{"model": "encoder-decoder audio transcriber", "dataset": "short read English sentences (LibriTTS-R)", "train_examples": 26041, "gain_aug_db": 6, "n_mels": 40, "hop_length": 160, "input": "log_mel", "spec_augment": true, "win_length": 400, "tokenizer": "word", "vocab_size": 5132, "encoder_arch": "convnext", "encoder_norm": "layernorm_no_bias", "encoder_activation": "gelu", "encoder_moe": "soft", "encoder_num_experts": 16, "encoder_moe_every": 1, "encoder_expert_mlp_ratio": 0.25, "encoder_slots_per_expert": 2, "encoder_shared_expert": false, "encoder_subsampling": 4, "encoder_layers": 6, "encoder_width": 192, "encoder_kernel_size": 7, "fusion": "prefix", "decoder_width": 384, "decoder_layers": 6, "decoder_norm": "rmsnorm", "decoder_norm_position": "res_post", "decoder_activation": "geglu", "decoder_mlp_ratio": 3, "decoder_head_dim": 48, "decoder_fused_qkv": false, "decoder_bias": "all", "decoder_qk_norm": false, "decoder_parallel_block": false, "decoder_dropout": 0.1, "decoder_inner_norm": false, "decoder_positions": "learned", "decoder_prefix_bidirectional": false, "decoder_connector": "mlp", "decoder_tie_embeddings": false, "optimizer": "soap", "beta2": 0.99, "learning_rate": 0.0011, "beta1": 0.9, "shampoo_beta": 0.99, "eps": 1e-08, "precondition_frequency": 32, "max_precond_dim": 1024, "one_sided": false, "adamw_lr_other_params": 0.0021, "max_grad_norm": 5.0, "ema_decay": 0.99, "max_steps": 24900, "batch_size": 128, "epochs": 122.4, "lr_schedule": "constant", "warmup_steps": 1240, "weight_decay": 0.06, "adamw_weight_decay_other_params": 0}
Rows from block 2 of the text decoder, named by matrix and row number. Rows with one number belong to one neuron. Each number is 50 + 10 x the weight over its row's rms, rounded and kept within 0 to 99. All counts start at 0. After the name is the row's rms in percent of the matrix's.
# gate: MLP gate (decoder.blocks.2.mlp.gate.weight, 1152x384), inputs 192-255
# fc1: MLP up (decoder.blocks.2.mlp.fc1.weight, 1152x384), inputs 192-255
# fc2: MLP down (decoder.blocks.2.mlp.fc2.weight, 384x1152, transposed), outputs 192-255
gate.667 099:40 57 47 62 50 50 61 59 48 74 29 35 48 39 56 68 55 52 32 38 58 69 48 59 54 41 73 35 37 46 66 49 48 36 42 33 42 39 50 49 37 57 55 61 20 55 39 60 60 50 72 57 38 45 47 48 32 59 38 58 55 51 47 39
fc1.667 105:58 67 39 53 50 73 33 49 49 39 70 47 46 50 42 40 52 54 61 58 41 29 44 58 47 64 59 56 44 64 30 46 66 56 50 53 50 49 54 57 62 38 62 36 52 43 31 34 40 58 44 30 63 46 58 44 49 28 67 41 49 45 59 54
fc2.667 100:73 55 40 39 46 57 42 32 55 71 55 57 52 62 48 59 35 74 48 46 56 43 41 45 66 49 34 32 64 59 58 52 50 61 56 41 38 24 47 42 54 44 52 34 57 37 31 40 44 54 34 61 41 60 54 41 48 28 54 46 43 38 43 57
gate.668 106:44 52 52 39 52 54 43 55 52 59 50 58 54 62 56 53 27 42 53 44 74 50 57 42 40 53 43 45 43 48 50 62 59 42 55 40 57 34 50 68 69 39 52 41 50 66 44 64 46 49 56 38 46 63 59 50 49 43 43 53 66 34 62 56
fc1.668 103:53 44 60 55 44 66 39 38 55 31 41 38 67 41 64 55 47 51 65 44 72 31 36 45 48 49 34 69 57 58 39 60 42 50 34 45 55 40 34 46 32 43 48 66 57 47 60 65 48 36 30 69 46 45 44 52 41 35 67 71 33 54 56 48
fc2.668 106:46 43 59 41 54 49 42 27 42 52 42 62 47 45 52 57 48 39 42 36 52 51 42 55 40 60 34 72 57 75 65 59 42 58 59 41 56 60 71 42 53 59 47 56 52 34 44 49 56 40 46 47 51 56 50 43 39 44 46 45 40 40 66 50
gate.669 095:56 42 38 51 38 53 43 41 52 35 64 36 45 40 56 48 41 58 65 48 42 54 61 54 51 58 50 63 49 66 40 61 25 43 50 50 63 56 49 62 64 58 58 43 59 55 44 61 71 58 55 31 41 28 52 55 63 69 61 41 46 56 44 46
fc1.669 096:50 48 77 50 35 60 53 63 62 55 50 56 30 37 46 46 40 54 50 34 65 48 47 52 56 58 50 48 49 40 52 51 57 43 53 45 42 43 51 35 50 42 49 56 45 39 59 41 55 70 51 66 53 51 58 53 48 68 46 55 56 48 30 32
fc2.669 099:36 50 56 47 38 59 54 67 57 56 57 46 36 48 57 56 43 56 41 51 51 62 41 77 30 48 64 78 54 47 53 51 54 52 70 66 42 35 43 50 39 61 42 45 40 54 67 20 46 36 55 59 38 50 54 34 44 49 45 40 71 38 27 64
gate.670 097:59 38 46 49 37 39 48 64 55 62 55 36 48 51 56 59 34 45 54 67 46 66 27 64 42 62 49 43 48 57 57 44 34 35 32 53 64 43 63 43 56 63 40 39 45 50 57 58 49 69 45 60 46 38 60 48 39 50 54 39 52 44 60 54
fc1.670 096:49 49 66 43 39 45 52 54 65 61 49 36 39 35 51 39 32 49 53 47 32 48 56 43 45 40 58 34 50 64 62 38 54 46 63 40 51 42 55 34 41 55 42 34 35 55 64 56 50 49 55 41 51 44 55 60 38 43 48 51 49 40 49 53
fc2.670 100:65 35 46 50 46 55 58 46 55 40 48 54 43 49 51 56 59 47 47 40 48 48 75 61 53 53 44 65 37 43 39 37 40 59 61 39 56 48 42 39 59 63 45 63 39 57 52 56 64 67 42 57 44 56 35 47 48 60 74 43 42 47 50 60
gate.671 097:52 55 71 53 47 54 47 74 45 68 36 67 40 39 63 63 60 36 64 50 51 54 56 51 48 56 55 42 43 44 54 54 44 49 50 57 47 49 64 53 31 56 32 56 39 52 56 30 33 44 56 55 64 41 50 65 61 57 55 46 33 40 49 50
fc1.671 097:48 71 54 54 58 36 39 32 36 59 49 40 64 32 51 67 58 60 53 64 43 47 70 56 58 43 49 55 52 49 47 60 40 43 51 65 59 57 70 40 73 41 51 55 56 48 45 50 39 52 53 56 47 51 50 52 46 61 43 61 40 57 62 51
fc2.671 100:42 70 50 56 35 44 54 54 41 64 48 46 72 43 49 27 59 64 45 42 46 47 47 50 33 31 32 64 48 50 74 66 46 57 36 53 53 52 49 55 37 50 59 51 49 74 54 40 55 32 55 48 48 62 50 58 48 42 48 47 18 59 58 56
gate.672 103:47 38 64 52 53 62 52 46 30 52 58 41 60 53 64 52 47 38 64 71 34 39 45 31 55 48 43 50 51 44 42 46 63 52 62 53 40 58 42 45 37 48 45 44 54 68 68 45 49 36 56 51 67 43 36 61 37 53 55 21 36 57 37 64
fc1.672 102:30 47 52 37 43 50 66 59 63 50 57 66 43 57 43 41 42 63 49 46 62 55 32 44 48 40 56 49 54 54 41 49 57 52 38 34 36 42 60 52 42 54 26 38 48 44 31 30 44 46 57 56 60 36 56 53 64 43 39 66 44 44 54 52
fc2.672 099:47 61 47 53 40 41 60 51 45 45 52 55 48 62 54 68 47 62 47 49 45 58 50 45 48 53 58 24 52 44 47 55 61 47 48 66 57 31 45 46 66 54 74 45 49 51 46 43 39 43 67 40 58 56 50 54 37 43 44 43 61 41 52 41
gate.673 104:47 33 63 23 64 43 58 48 70 43 40 53 37 46 39 50 69 53 80 34 58 39 44 61 61 43 42 50 58 54 56 39 48 51 70 38 52 36 46 59 38 61 59 21 46 50 55 45 45 47 49 45 48 39 60 63 66 47 44 50 47 57 43 62
fc1.673 105:51 44 50 39 57 53 36 63 58 42 39 39 65 74 53 47 54 52 73 39 44 39 58 56 45 49 61 62 35 53 59 32 66 52 35 35 52 59 38 60 40 57 51 42 46 46 49 46 60 50 44 60 38 36 49 48 50 59 63 62 51 35 64 65
fc2.673 104:58 62 50 36 47 54 46 44 48 66 50 37 63 41 48 48 61 49 59 66 26 41 61 46 55 43 47 40 55 44 34 53 57 27 36 48 55 54 51 66 49 60 67 49 55 45 44 54 61 52 38 50 55 36 57 45 61 54 54 60 58 44 51 50
gate.674 096:44 51 27 64 50 56 43 28 53 65 51 43 58 53 65 46 47 49 54 53 49 62 60 48 61 38 42 64 52 53 41 32 54 50 46 52 45 46 54 58 55 43 64 50 40 65 45 32 33 61 38 51 51 47 46 39 56 56 49 38 53 48 61 62
fc1.674 099:39 31 57 61 61 63 53 50 48 61 46 59 52 56 44 61 52 56 41 49 57 52 38 48 58 63 42 59 48 45 46 40 40 57 54 42 43 28 37 48 42 48 48 63 61 55 48 56 64 41 51 60 50 53 48 58 48 48 44 64 51 48 43 49
fc2.674 098:64 44 36 51 65 70 60 37 58 41 41 46 42 26 50 56 33 49 49 47 40 61 54 42 40 47 47 50 53 59 75 58 53 51 56 47 57 55 60 49 31 36 47 40 37 43 47 50 60 29 48 51 48 36 52 51 49 43 38 47 63 55 54 49
gate.675 098:42 43 58 52 54 55 60 53 62 48 44 49 63 41 49 33 51 43 53 38 42 75 58 55 67 57 52 50 59 55 64 45 44 50 46 44 54 51 56 50 62 59 53 57 46 40 53 49 45 71 63 62 59 55 55 58 45 57 72 55 26 39 54 58
fc1.675 102:56 44 37 52 56 33 62 41 43 47 43 67 66 54 52 42 48 53 41 60 38 36 70 40 71 50 37 29 53 52 61 49 37 41 41 44 45 51 41 70 58 45 53 42 39 27 40 48 52 57 45 54 53 16 39 38 47 57 55 51 50 38 65 44
fc2.675 102:50 51 39 50 49 60 56 44 52 62 48 52 37 43 63 50 55 49 52 58 62 37 56 38 57 43 36 57 57 54 43 62 57 60 41 59 39 49 55 49 39 57 32 46 44 55 57 67 37 71 50 52 55 46 67 45 59 35 60 64 33 34 50 58
gate.676 099:53 56 25 51 60 50 59 52 39 64 51 42 52 58 44 51 31 48 36 46 56 69 31 60 57 57 55 40 42 60 53 54 37 56 55 54 69 66 31 48 46 40 55 38 67 42 59 53 47 34 40 52 45 41 47 34 29 64 59 52 44 49 56 61
fc1.676 096:45 46 55 49 47 41 61 56 58 36 61 46 49 49 41 59 58 55 56 50 60 45 82 44 47 40 45 50 53 57 44 55 54 45 64 34 65 62 53 47 47 31 51 54 54 51 57 41 65 37 56 46 39 44 40 52 47 61 30 47 52 44 58 35
fc2.676 098:39 45 42 52 70 64 34 47 57 55 52 39 62 55 46 49 50 54 54 57 37 63 63 51 59 51 43 42 49 58 31 48 51 46 34 33 48 48 45 40 58 55 38 65 59 51 43 62 58 53 46 55 34 53 48 49 53 43 53 49 57 55 46 53
gate.677 103:72 27 44 46 49 51 41 43 56 69 54 52 55 46 46 54 23 54 43 50 48 54 46 42 39 61 37 58 54 42 62 64 46 56 58 79 55 58 59 53 55 69 47 59 53 58 52 76 46 41 48 50 56 59 68 51 59 50 75 46 34 48 42 41
fc1.677 101:55 55 41 58 31 49 49 62 47 50 79 42 48 62 55 52 44 47 62 47 53 33 59 58 41 67 32 51 50 53 55 57 57 54 67 49 40 74 57 66 39 55 24 68 39 62 66 35 38 42 55 57 66 49 70 59 51 62 51 66 44 55 58 46
fc2.677 101:59 40 57 43 63 48 42 57 46 47 44 49 57 43 40 44 46 46 34 52 54 39 55 47 40 51 32 61 28 47 46 35 70 40 53 34 44 46 27 74 58 38 53 53 50 51 37 46 76 52 49 37 64 56 42 35 55 23 53 38 32 57 55 55
gate.678 107:66 44 49 57 47 60 47 43 60 53 50 57 45 64 32 37 28 51 49 56 50 48 51 57 57 49 34 33 37 48 50 42 48 59 32 44 41 48 45 47 42 54 64 51 48 52 56 55 33 33 44 55 38 57 42 38 55 52 56 36 29 36 47 71
fc1.678 104:38 52 50 54 39 60 33 48 61 38 56 67 56 43 67 65 52 69 52 49 65 50 48 44 46 48 65 59 54 47 57 57 49 46 52 44 52 42 49 67 62 47 54 29 57 50 51 36 60 61 45 51 58 59 56 47 32 51 57 52 65 39 51 52
fc2.678 106:63 41 41 73 64 66 50 45 43 43 50 49 50 57 67 54 53 49 63 40 45 71 28 47 64 62 45 43 59 61 43 39 56 30 51 50 55 65 36 49 43 46 70 48 41 57 51 39 51 48 69 47 70 43 51 35 56 55 43 49 61 31 38 38
gate.679 097:39 33 55 71 51 57 52 47 43 42 45 43 63 43 57 60 68 65 69 51 55 60 53 45 50 53 74 55 55 55 39 64 51 68 53 47 50 52 60 66 53 61 59 24 29 45 55 45 67 55 55 62 42 37 63 44 59 59 49 59 64 63 82 41
fc1.679 101:41 48 50 45 35 46 52 54 36 64 56 56 33 44 47 68 48 55 29 55 55 45 43 38 58 43 58 43 40 53 58 33 35 40 55 55 49 52 59 45 63 52 53 49 61 52 60 19 37 51 63 46 45 39 48 45 39 45 53 46 50 47 29 52
fc2.679 099:59 53 45 44 47 45 46 48 48 56 36 34 51 43 54 67 43 33 50 55 45 40 44 54 52 40 57 71 35 41 35 48 28 49 33 64 70 50 56 59 52 49 50 36 68 59 52 49 46 67 38 43 37 40 34 64 45 38 52 57 36 57 59 44
gate.680 097:56 52 41 55 48 78 40 58 54 51 60 48 50 59 40 44 46 44 51 50 52 33 44 34 53 55 65 61 46 53 55 72 43 55 36 41 30 45 60 66 42 55 47 67 73 48 59 49 59 49 43 41 40 53 60 35 43 37 61 50 36 61 42 46
fc1.680 101:48 47 58 52 51 44 67 56 37 42 43 37 57 56 54 49 64 47 63 46 53 69 60 41 52 30 58 45 55 57 64 44 48 42 56 63 65 49 33 57 38 47 74 55 36 55 63 42 51 45 49 57 64 49 55 49 61 63 40 50 65 40 38 60
fc2.680 096:62 57 67 47 39 32 70 65 47 33 40 66 63 48 59 47 46 55 54 48 54 48 43 52 63 29 56 49 49 41 68 37 47 60 53 41 60 54 56 58 58 33 63 59 35 57 48 57 48 70 57 54 40 29 43 40 62 41 54 61 48 52 52 47
gate.681 106:38 39 57 71 58 52 69 42 61 54 62 52 50 40 52 58 60 52 50 37 41 57 57 43 45 51 70 48 41 66 48 55 67 52 65 40 51 56 64 49 53 55 47 46 56 38 54 39 50 45 43 67 49 57 57 52 44 31 48 62 42 46 53 58
fc1.681 106:60 60 38 56 60 62 57 56 48 46 54 63 51 42 50 58 55 51 46 57 45 52 48 52 41 44 56 50 55 67 47 31 28 43 55 35 48 49 41 59 54 46 38 51 44 48 44 55 49 63 45 66 46 63 51 47 20 46 68 37 52 48 33 52
fc2.681 101:45 47 53 43 61 53 67 49 54 57 51 31 52 51 41 49 62 50 56 48 49 35 55 39 28 56 53 43 30 48 52 36 41 22 59 44 58 38 23 39 51 46 56 71 63 46 50 45 57 48 36 32 60 53 57 59 51 41 59 33 44 43 45 48
gate.682 101:30 36 58 31 46 50 62 36 49 53 68 41 31 64 58 38 56 44 23 53 57 26 42 43 39 44 58 42 60 61 55 45 33 36 69 60 51 39 50 53 56 65 50 51 44 56 40 48 44 52 61 44 45 34 68 53 37 44 63 54 56 54 43 39
fc1.682 099:41 46 58 43 45 52 56 27 47 57 46 60 53 62 49 55 40 54 52 47 53 30 42 36 55 53 58 42 41 77 48 42 59 60 50 66 48 48 55 36 35 57 61 47 32 60 28 37 39 59 56 64 55 42 55 61 45 38 44 37 41 76 59 57
fc2.682 103:56 43 37 48 72 59 38 50 88 56 58 46 52 46 46 59 37 46 56 45 53 48 68 48 45 38 33 43 38 49 37 30 56 47 43 36 36 63 61 35 68 40 35 42 52 37 51 77 44 48 57 32 60 42 43 34 52 56 51 40 46 58 39 38
gate.683 099:54 45 39 45 56 40 44 57 50 38 60 52 42 47 41 52 38 59 42 68 42 36 46 59 50 35 48 50 40 68 34 37 51 65 41 56 44 58 54 49 49 53 36 44 53 69 46 48 39 29 40 58 50 35 57 67 38 66 37 35 30 53 46 45
fc1.683 096:48 56 41 59 46 52 36 52 36 41 64 42 40 54 26 49 42 51 41 49 57 40 46 48 56 44 67 57 42 69 38 64 49 67 47 64 38 63 52 46 57 53 25 35 47 48 58 46 45 43 46 60 50 42 65 47 50 61 48 40 41 29 50 37
fc2.683 098:56 42 36 40 49 49 49 39 53 44 48 39 52 49 52 59 25 59 20 33 35 57 56 52 60 41 52 66 35 64 58 45 59 56 57 43 41 52 43 52 49 45 48 44 52 57 34 56 57 58 55 48 33 56 58 58 46 54 53 51 54 55 42 32
gate.684 096:53 44 42 45 48 75 51 46 43 56 49 55 56 54 51 62 38 48 32 54 53 39 50 43 66 50 49 55 43 40 66 52 34 64 60 58 62 55 44 47 41 54 62 46 33 60 49 34 29 52 24 53 29 53 44 76 55 51 50 57 57 40 41 61
fc1.684 090:64 44 47 61 49 65 42 59 51 55 46 53 53 49 51 65 46 50 39 50 51 43 45 57 53 49 48 66 36 39 55 54 50 57 56 64 64 63 46 58 38 65 58 45 35 56 39 53 32 63 35 49 20 58 54 59 63 48 47 70 50 53 54 53
fc2.684 094:56 43 52 30 64 51 56 34 70 66 44 56 52 39 54 54 44 55 53 44 50 36 49 66 56 59 54 60 50 62 48 56 43 40 57 35 33 59 66 51 47 64 43 47 58 29 53 56 49 45 36 51 39 44 46 48 67 52 59 35 44 41 53 36
gate.685 100:51 64 45 55 49 51 51 48 60 67 51 61 42 58 49 50 57 49 35 68 50 41 36 53 38 39 45 73 38 40 35 64 46 47 41 41 49 33 63 64 40 61 61 66 50 55 52 49 54 65 58 50 51 44 41 34 41 53 58 34 53 67 47 50
fc1.685 103:56 45 51 54 54 63 49 65 51 58 48 38 44 41 51 47 61 58 49 58 42 41 66 57 55 52 62 55 41 39 46 39 60 52 49 46 61 43 39 64 56 50 54 61 35 33 29 45 47 62 57 52 37 69 44 63 68 47 53 33 47 50 60 55
fc2.685 098:35 67 36 50 49 58 67 43 40 38 61 52 50 39 43 56 52 44 46 60 49 35 57 31 56 46 49 56 50 39 52 44 58 48 41 67 62 59 54 52 53 42 53 56 41 40 41 32 44 48 43 59 62 47 52 61 52 57 52 39 49 51 32 43
gate.686 103:45 39 51 53 50 40 31 51 60 40 55 52 77 44 54 48 47 46 62 46 48 54 32 49 35 51 38 39 41 51 36 45 46 64 45 61 56 40 44 61 52 62 54 46 35 55 72 62 57 54 45 62 29 56 25 51 51 40 70 60 22 43 56 44
fc1.686 099:56 67 45 56 62 45 60 40 49 50 39 56 39 52 54 59 37 39 37 48 64 34 53 52 55 51 49 60 55 53 50 59 55 47 52 38 51 57 34 46 60 51 46 52 57 46 62 45 73 36 37 51 65 39 68 51 53 57 47 50 41 51 49 46
fc2.686 102:68 62 37 56 58 46 61 69 44 48 44 52 48 64 42 43 54 43 46 68 49 46 59 45 60 55 51 31 51 43 65 56 44 55 64 60 58 53 40 54 33 36 60 60 32 63 38 56 39 54 55 64 61 53 53 44 44 41 46 48 57 44 52 58
gate.687 101:35 61 46 51 56 66 32 59 49 52 41 43 67 63 34 57 70 38 57 52 32 42 65 27 56 44 51 52 77 33 63 46 51 52 63 58 41 48 49 57 43 66 41 50 30 56 53 49 38 38 46 47 48 52 47 49 37 27 61 25 59 42 57 53
fc1.687 099:31 63 36 50 29 42 45 39 57 51 52 60 49 46 54 69 49 44 36 45 52 42 40 43 41 54 44 45 59 25 46 60 60 54 39 67 42 47 66 45 66 49 55 63 43 46 63 55 49 63 54 58 45 57 55 48 63 47 63 58 41 55 62 75
fc2.687 100:58 44 46 54 35 39 37 40 43 31 50 52 62 54 42 40 35 54 67 57 39 36 56 57 53 42 49 36 40 53 52 36 60 42 47 51 45 51 53 43 56 49 56 68 51 41 41 55 63 43 36 51 27 47 48 58 53 45 65 41 48 53 53 41
gate.688 098:59 44 51 58 58 41 35 42 44 38 49 47 52 37 59 56 38 42 56 59 36 48 53 39 63 45 37 37 46 48 44 57 31 33 44 45 43 44 46 54 58 39 54 57 27 46 37 39 57 50 65 54 59 51 51 43 52 63 46 67 40 51 37 56
fc1.688 098:33 41 55 55 61 61 66 37 43 38 49 45 54 31 51 68 57 47 47 34 56 29 65 50 42 50 74 62 39 57 46 54 55 69 61 47 52 58 54 39 57 53 51 46 51 39 53 60 47 41 64 44 63 59 65 37 53 50 34 47 28 51 47 61
fc2.688 100:49 51 39 53 54 48 46 50 75 38 50 43 45 54 39 62 40 53 43 52 67 42 68 39 41 47 32 52 43 57 41 54 40 53 58 49 56 40 59 38 31 64 67 37 41 48 49 42 34 35 47 43 50 68 45 62 47 52 42 40 54 38 29 65
gate.689 099:35 69 49 32 45 52 52 45 44 62 65 39 49 60 49 44 55 60 60 71 52 57 68 42 50 49 59 32 64 34 45 50 40 54 54 46 49 72 44 58 49 47 39 62 53 36 66 44 40 46 48 43 40 45 40 62 43 32 53 45 52 50 36 56
fc1.689 101:43 50 46 51 58 40 45 60 40 61 54 64 56 55 48 55 38 59 42 55 53 52 37 35 46 43 34 53 56 53 56 33 43 48 50 54 57 55 58 60 49 51 55 49 36 30 50 71 54 63 50 53 40 44 46 38 52 43 67 56 47 48 41 63
fc2.689 100:63 42 59 48 57 36 55 46 44 58 46 54 29 43 52 72 54 50 66 65 52 51 41 42 55 50 37 61 66 49 48 53 62 53 54 59 42 62 70 54 44 41 63 45 42 40 29 52 47 47 53 46 50 44 48 44 54 43 57 50 64 51 39 25
gate.690 097:49 47 43 53 41 81 61 39 56 53 54 48 61 54 47 57 55 45 58 59 35 56 25 46 42 45 53 46 55 59 60 57 53 43 65 59 55 41 43 57 46 60 60 55 52 36 67 43 44 56 56 62 56 44 51 64 41 44 58 40 47 40 56 42
fc1.690 094:52 41 69 66 40 44 62 61 41 51 52 48 49 34 59 45 64 49 52 51 53 57 42 67 59 60 55 49 34 60 57 48 53 47 43 55 39 43 43 36 42 38 51 53 33 51 66 37 50 53 47 39 65 48 39 61 52 58 44 51 52 45 53 66
fc2.690 096:34 55 54 54 60 48 55 56 45 43 54 46 55 42 48 59 49 51 63 48 63 67 49 51 56 51 41 48 35 55 67 54 39 51 56 42 58 59 46 48 54 25 52 65 57 48 46 53 44 47 25 50 55 54 50 50 41 55 54 62 68 64 37 74
gate.691 101:27 53 55 48 37 53 48 51 52 57 39 49 53 46 27 50 54 60 43 53 41 49 54 64 47 63 38 52 36 59 38 29 47 49 43 59 53 54 64 50 41 42 46 54 44 44 47 49 57 35 60 53 66 68 44 32 66 48 43 45 68 46 55 52
fc1.691 098:56 49 50 48 40 42 59 45 43 58 57 39 44 64 41 56 38 18 49 49 60 59 64 52 50 56 47 49 50 62 58 34 60 47 63 55 37 47 39 48 53 55 55 42 32 56 44 68 65 48 46 56 64 62 43 60 51 54 46 47 45 45 52 59
fc2.691 100:45 45 49 71 35 41 59 50 69 67 61 61 71 30 40 57 55 32 55 58 54 53 59 50 53 39 37 60 38 48 56 41 56 49 69 31 43 39 54 42 59 83 39 73 60 58 41 63 61 48 61 35 55 31 44 46 57 52 53 54 71 54 59 54
gate.692 102:53 50 49 44 69 43 55 47 53 48 72 57 72 55 51 71 45 39 47 53 55 63 50 59 54 57 46 59 45 52 56 38 41 50 61 37 41 35 40 50 52 55 56 38 42 60 45 56 60 28 59 43 39 39 43 52 34 63 45 45 63 42 67 47
fc1.692 101:60 32 50 54 36 48 75 36 49 36 22 36 43 38 59 44 57 59 44 47 55 58 58 54 52 39 60 45 60 53 36 47 42 63 58 42 58 65 55 58 39 43 52 54 37 18 51 28 47 67 51 40 40 45 44 42 55 53 64 67 48 48 29 52
fc2.692 101:48 54 52 45 40 70 65 42 39 58 60 57 51 61 50 50 72 37 69 41 46 65 53 52 32 56 41 48 52 66 53 55 50 64 48 55 44 49 58 54 39 40 47 55 35 63 51 35 50 57 47 46 69 38 47 55 46 50 36 31 54 42 45 55
gate.693 105:46 60 32 42 46 58 53 49 46 39 50 42 38 66 58 36 58 63 44 72 63 54 46 46 67 60 59 52 40 47 47 47 34 54 69 39 49 53 60 44 43 50 55 75 52 54 40 51 31 46 49 44 53 63 53 31 55 37 51 51 57 45 30 53
fc1.693 101:23 53 67 63 49 51 48 47 41 56 38 36 60 35 37 33 46 58 41 37 64 52 53 40 49 53 51 76 44 48 46 60 42 54 35 56 53 38 41 46 73 51 64 29 52 55 44 38 45 53 49 58 51 54 54 48 50 66 74 41 45 68 45 53
fc2.693 100:44 60 46 57 54 46 55 30 46 74 55 63 52 45 56 51 73 63 48 55 55 37 42 46 48 54 58 46 45 69 57 68 43 46 44 50 48 39 49 39 53 51 76 45 44 60 56 54 61 40 53 52 50 60 67 60 50 54 53 46 55 54 53 54
gate.694 096:40 60 33 55 42 67 29 55 43 50 28 57 37 39 59 58 57 38 39 30 51 45 36 58 43 35 67 42 56 54 45 47 38 60 51 35 50 57 58 44 66 42 51 52 49 50 49 34 56 46 60 77 54 51 45 41 37 39 45 64 40 43 38 37
fc1.694 103:49 62 33 45 59 49 57 57 52 63 39 75 52 26 52 62 39 58 55 45 53 51 51 45 60 60 44 32 50 62 65 70 44 43 40 59 38 55 65 46 56 50 38 29 61 47 54 52 55 51 39 36 41 37 61 50 74 48 46 61 36 40 50 47
fc2.694 099:49 53 59 49 63 41 64 51 48 57 50 55 41 67 64 69 55 41 42 49 48 34 54 49 26 43 61 46 42 60 52 58 57 45 35 57 50 50 55 65 39 51 61 42 62 49 26 57 36 57 41 53 50 62 66 45 47 52 43 29 39 23 40 57
gate.695 101:40 45 57 52 45 49 53 44 29 50 57 59 32 55 42 67 47 57 69 56 56 56 56 36 52 40 51 62 50 55 52 52 55 63 67 40 61 55 59 48 32 49 68 46 62 35 77 57 53 38 62 36 56 43 40 71 53 43 50 55 42 65 52 49
fc1.695 105:60 38 59 41 59 55 57 65 62 46 51 44 48 47 77 43 47 50 44 47 58 53 52 67 55 47 42 39 55 43 53 45 56 37 47 45 41 48 55 38 53 38 25 56 53 53 36 50 57 61 31 65 36 38 53 32 47 58 59 42 52 49 49 50
fc2.695 100:51 73 42 59 52 58 52 52 52 64 50 53 54 52 65 50 55 63 59 41 48 51 72 46 56 45 44 38 51 57 51 69 60 46 41 58 67 60 45 48 48 62 58 49 46 64 49 60 52 42 51 50 53 55 54 61 50 65 45 44 38 70 60 60
gate.696 107:44 59 50 39 50 54 51 58 54 43 57 48 48 30 70 52 51 36 55 45 45 59 56 56 34 42 65 48 42 34 59 54 48 38 66 60 54 38 32 60 61 55 43 44 58 51 52 47 51 52 44 66 45 51 46 53 35 58 50 51 52 48 49 54
fc1.696 107:40 53 42 39 47 49 55 34 39 41 52 49 53 53 59 46 39 50 51 61 47 63 54 45 58 33 53 61 38 58 39 36 55 55 59 62 53 58 53 63 59 30 34 62 44 57 34 44 55 53 49 51 47 56 42 43 67 48 45 36 63 63 35 39
fc2.696 104:35 56 37 54 42 70 55 46 61 40 42 50 53 53 32 48 39 54 30 48 30 69 48 33 44 39 66 48 53 29 38 56 57 61 55 50 49 39 44 56 39 32 56 46 52 52 63 54 52 51 56 55 41 60 37 43 55 44 58 50 56 43 52 58
gate.697 104:52 46 76 72 46 61 46 51 42 50 49 57 30 54 57 52 51 66 53 37 44 36 54 59 61 41 58 56 51 43 51 63 44 44 33 48 46 41 55 45 48 56 46 58 44 47 47 46 43 43 44 52 50 51 53 48 56 53 43 52 33 54 40 62
fc1.697 105:43 58 44 42 67 51 45 38 41 55 46 45 41 71 30 57 61 41 42 50 45 37 51 66 56 37 64 56 50 64 60 52 38 44 61 54 53 66 41 49 46 49 52 53 54 60 46 46 61 31 49 63 56 44 67 55 54 60 58 50 52 39 52 45
fc2.697 103:48 36 49 52 72 62 46 42 54 61 59 52 49 37 50 61 52 33 37 46 28 51 58 63 45 60 56 46 58 53 39 40 49 57 43 53 40 66 63 50 40 66 37 45 65 46 40 61 53 41 58 46 33 56 50 42 61 53 46 52 51 40 56 28
gate.698 099:36 75 41 51 37 43 41 37 57 48 50 47 62 44 68 62 57 47 47 60 43 50 55 31 56 50 53 50 59 39 37 40 46 50 41 40 64 52 53 62 23 53 54 60 32 42 43 50 60 23 50 38 34 39 57 52 42 47 50 46 36 56 64 52
fc1.698 102:39 73 35 35 59 53 32 47 51 62 59 59 60 54 52 51 41 43 54 69 51 55 65 55 51 72 52 42 65 44 38 49 61 55 54 54 57 49 46 29 38 50 61 53 46 53 51 42 51 25 37 41 39 42 46 39 42 52 45 43 51 61 54 52
fc2.698 102:67 60 42 48 67 46 42 52 59 61 56 52 35 54 72 53 39 53 42 54 50 43 65 45 59 43 36 70 44 48 49 68 71 44 49 58 59 58 54 36 63 62 55 66 42 53 46 33 53 35 59 56 40 52 55 54 46 52 54 39 37 49 54 63
gate.699 103:64 38 45 22 57 60 57 44 52 61 34 62 53 54 53 44 62 41 57 49 39 53 55 53 68 39 71 55 42 58 61 36 51 56 42 53 54 54 65 76 55 62 43 59 49 45 51 49 39 67 32 39 48 42 39 42 36 59 31 50 51 38 35 65
fc1.699 104:36 49 46 56 29 74 36 49 61 47 59 43 56 61 40 58 62 58 47 51 42 42 53 81 53 62 30 53 53 53 54 41 44 54 52 45 52 52 55 62 54 20 53 65 63 66 57 57 42 50 40 46 31 66 62 63 62 55 60 39 54 45 58 39
fc2.699 102:52 41 55 49 68 59 51 49 62 57 52 56 39 59 41 40 57 49 63 54 44 47 47 63 45 55 29 56 48 49 55 44 59 38 47 50 32 64 64 40 50 31 48 45 57 45 33 45 57 69 45 55 38 59 32 60 57 65 38 64 42 29 53 52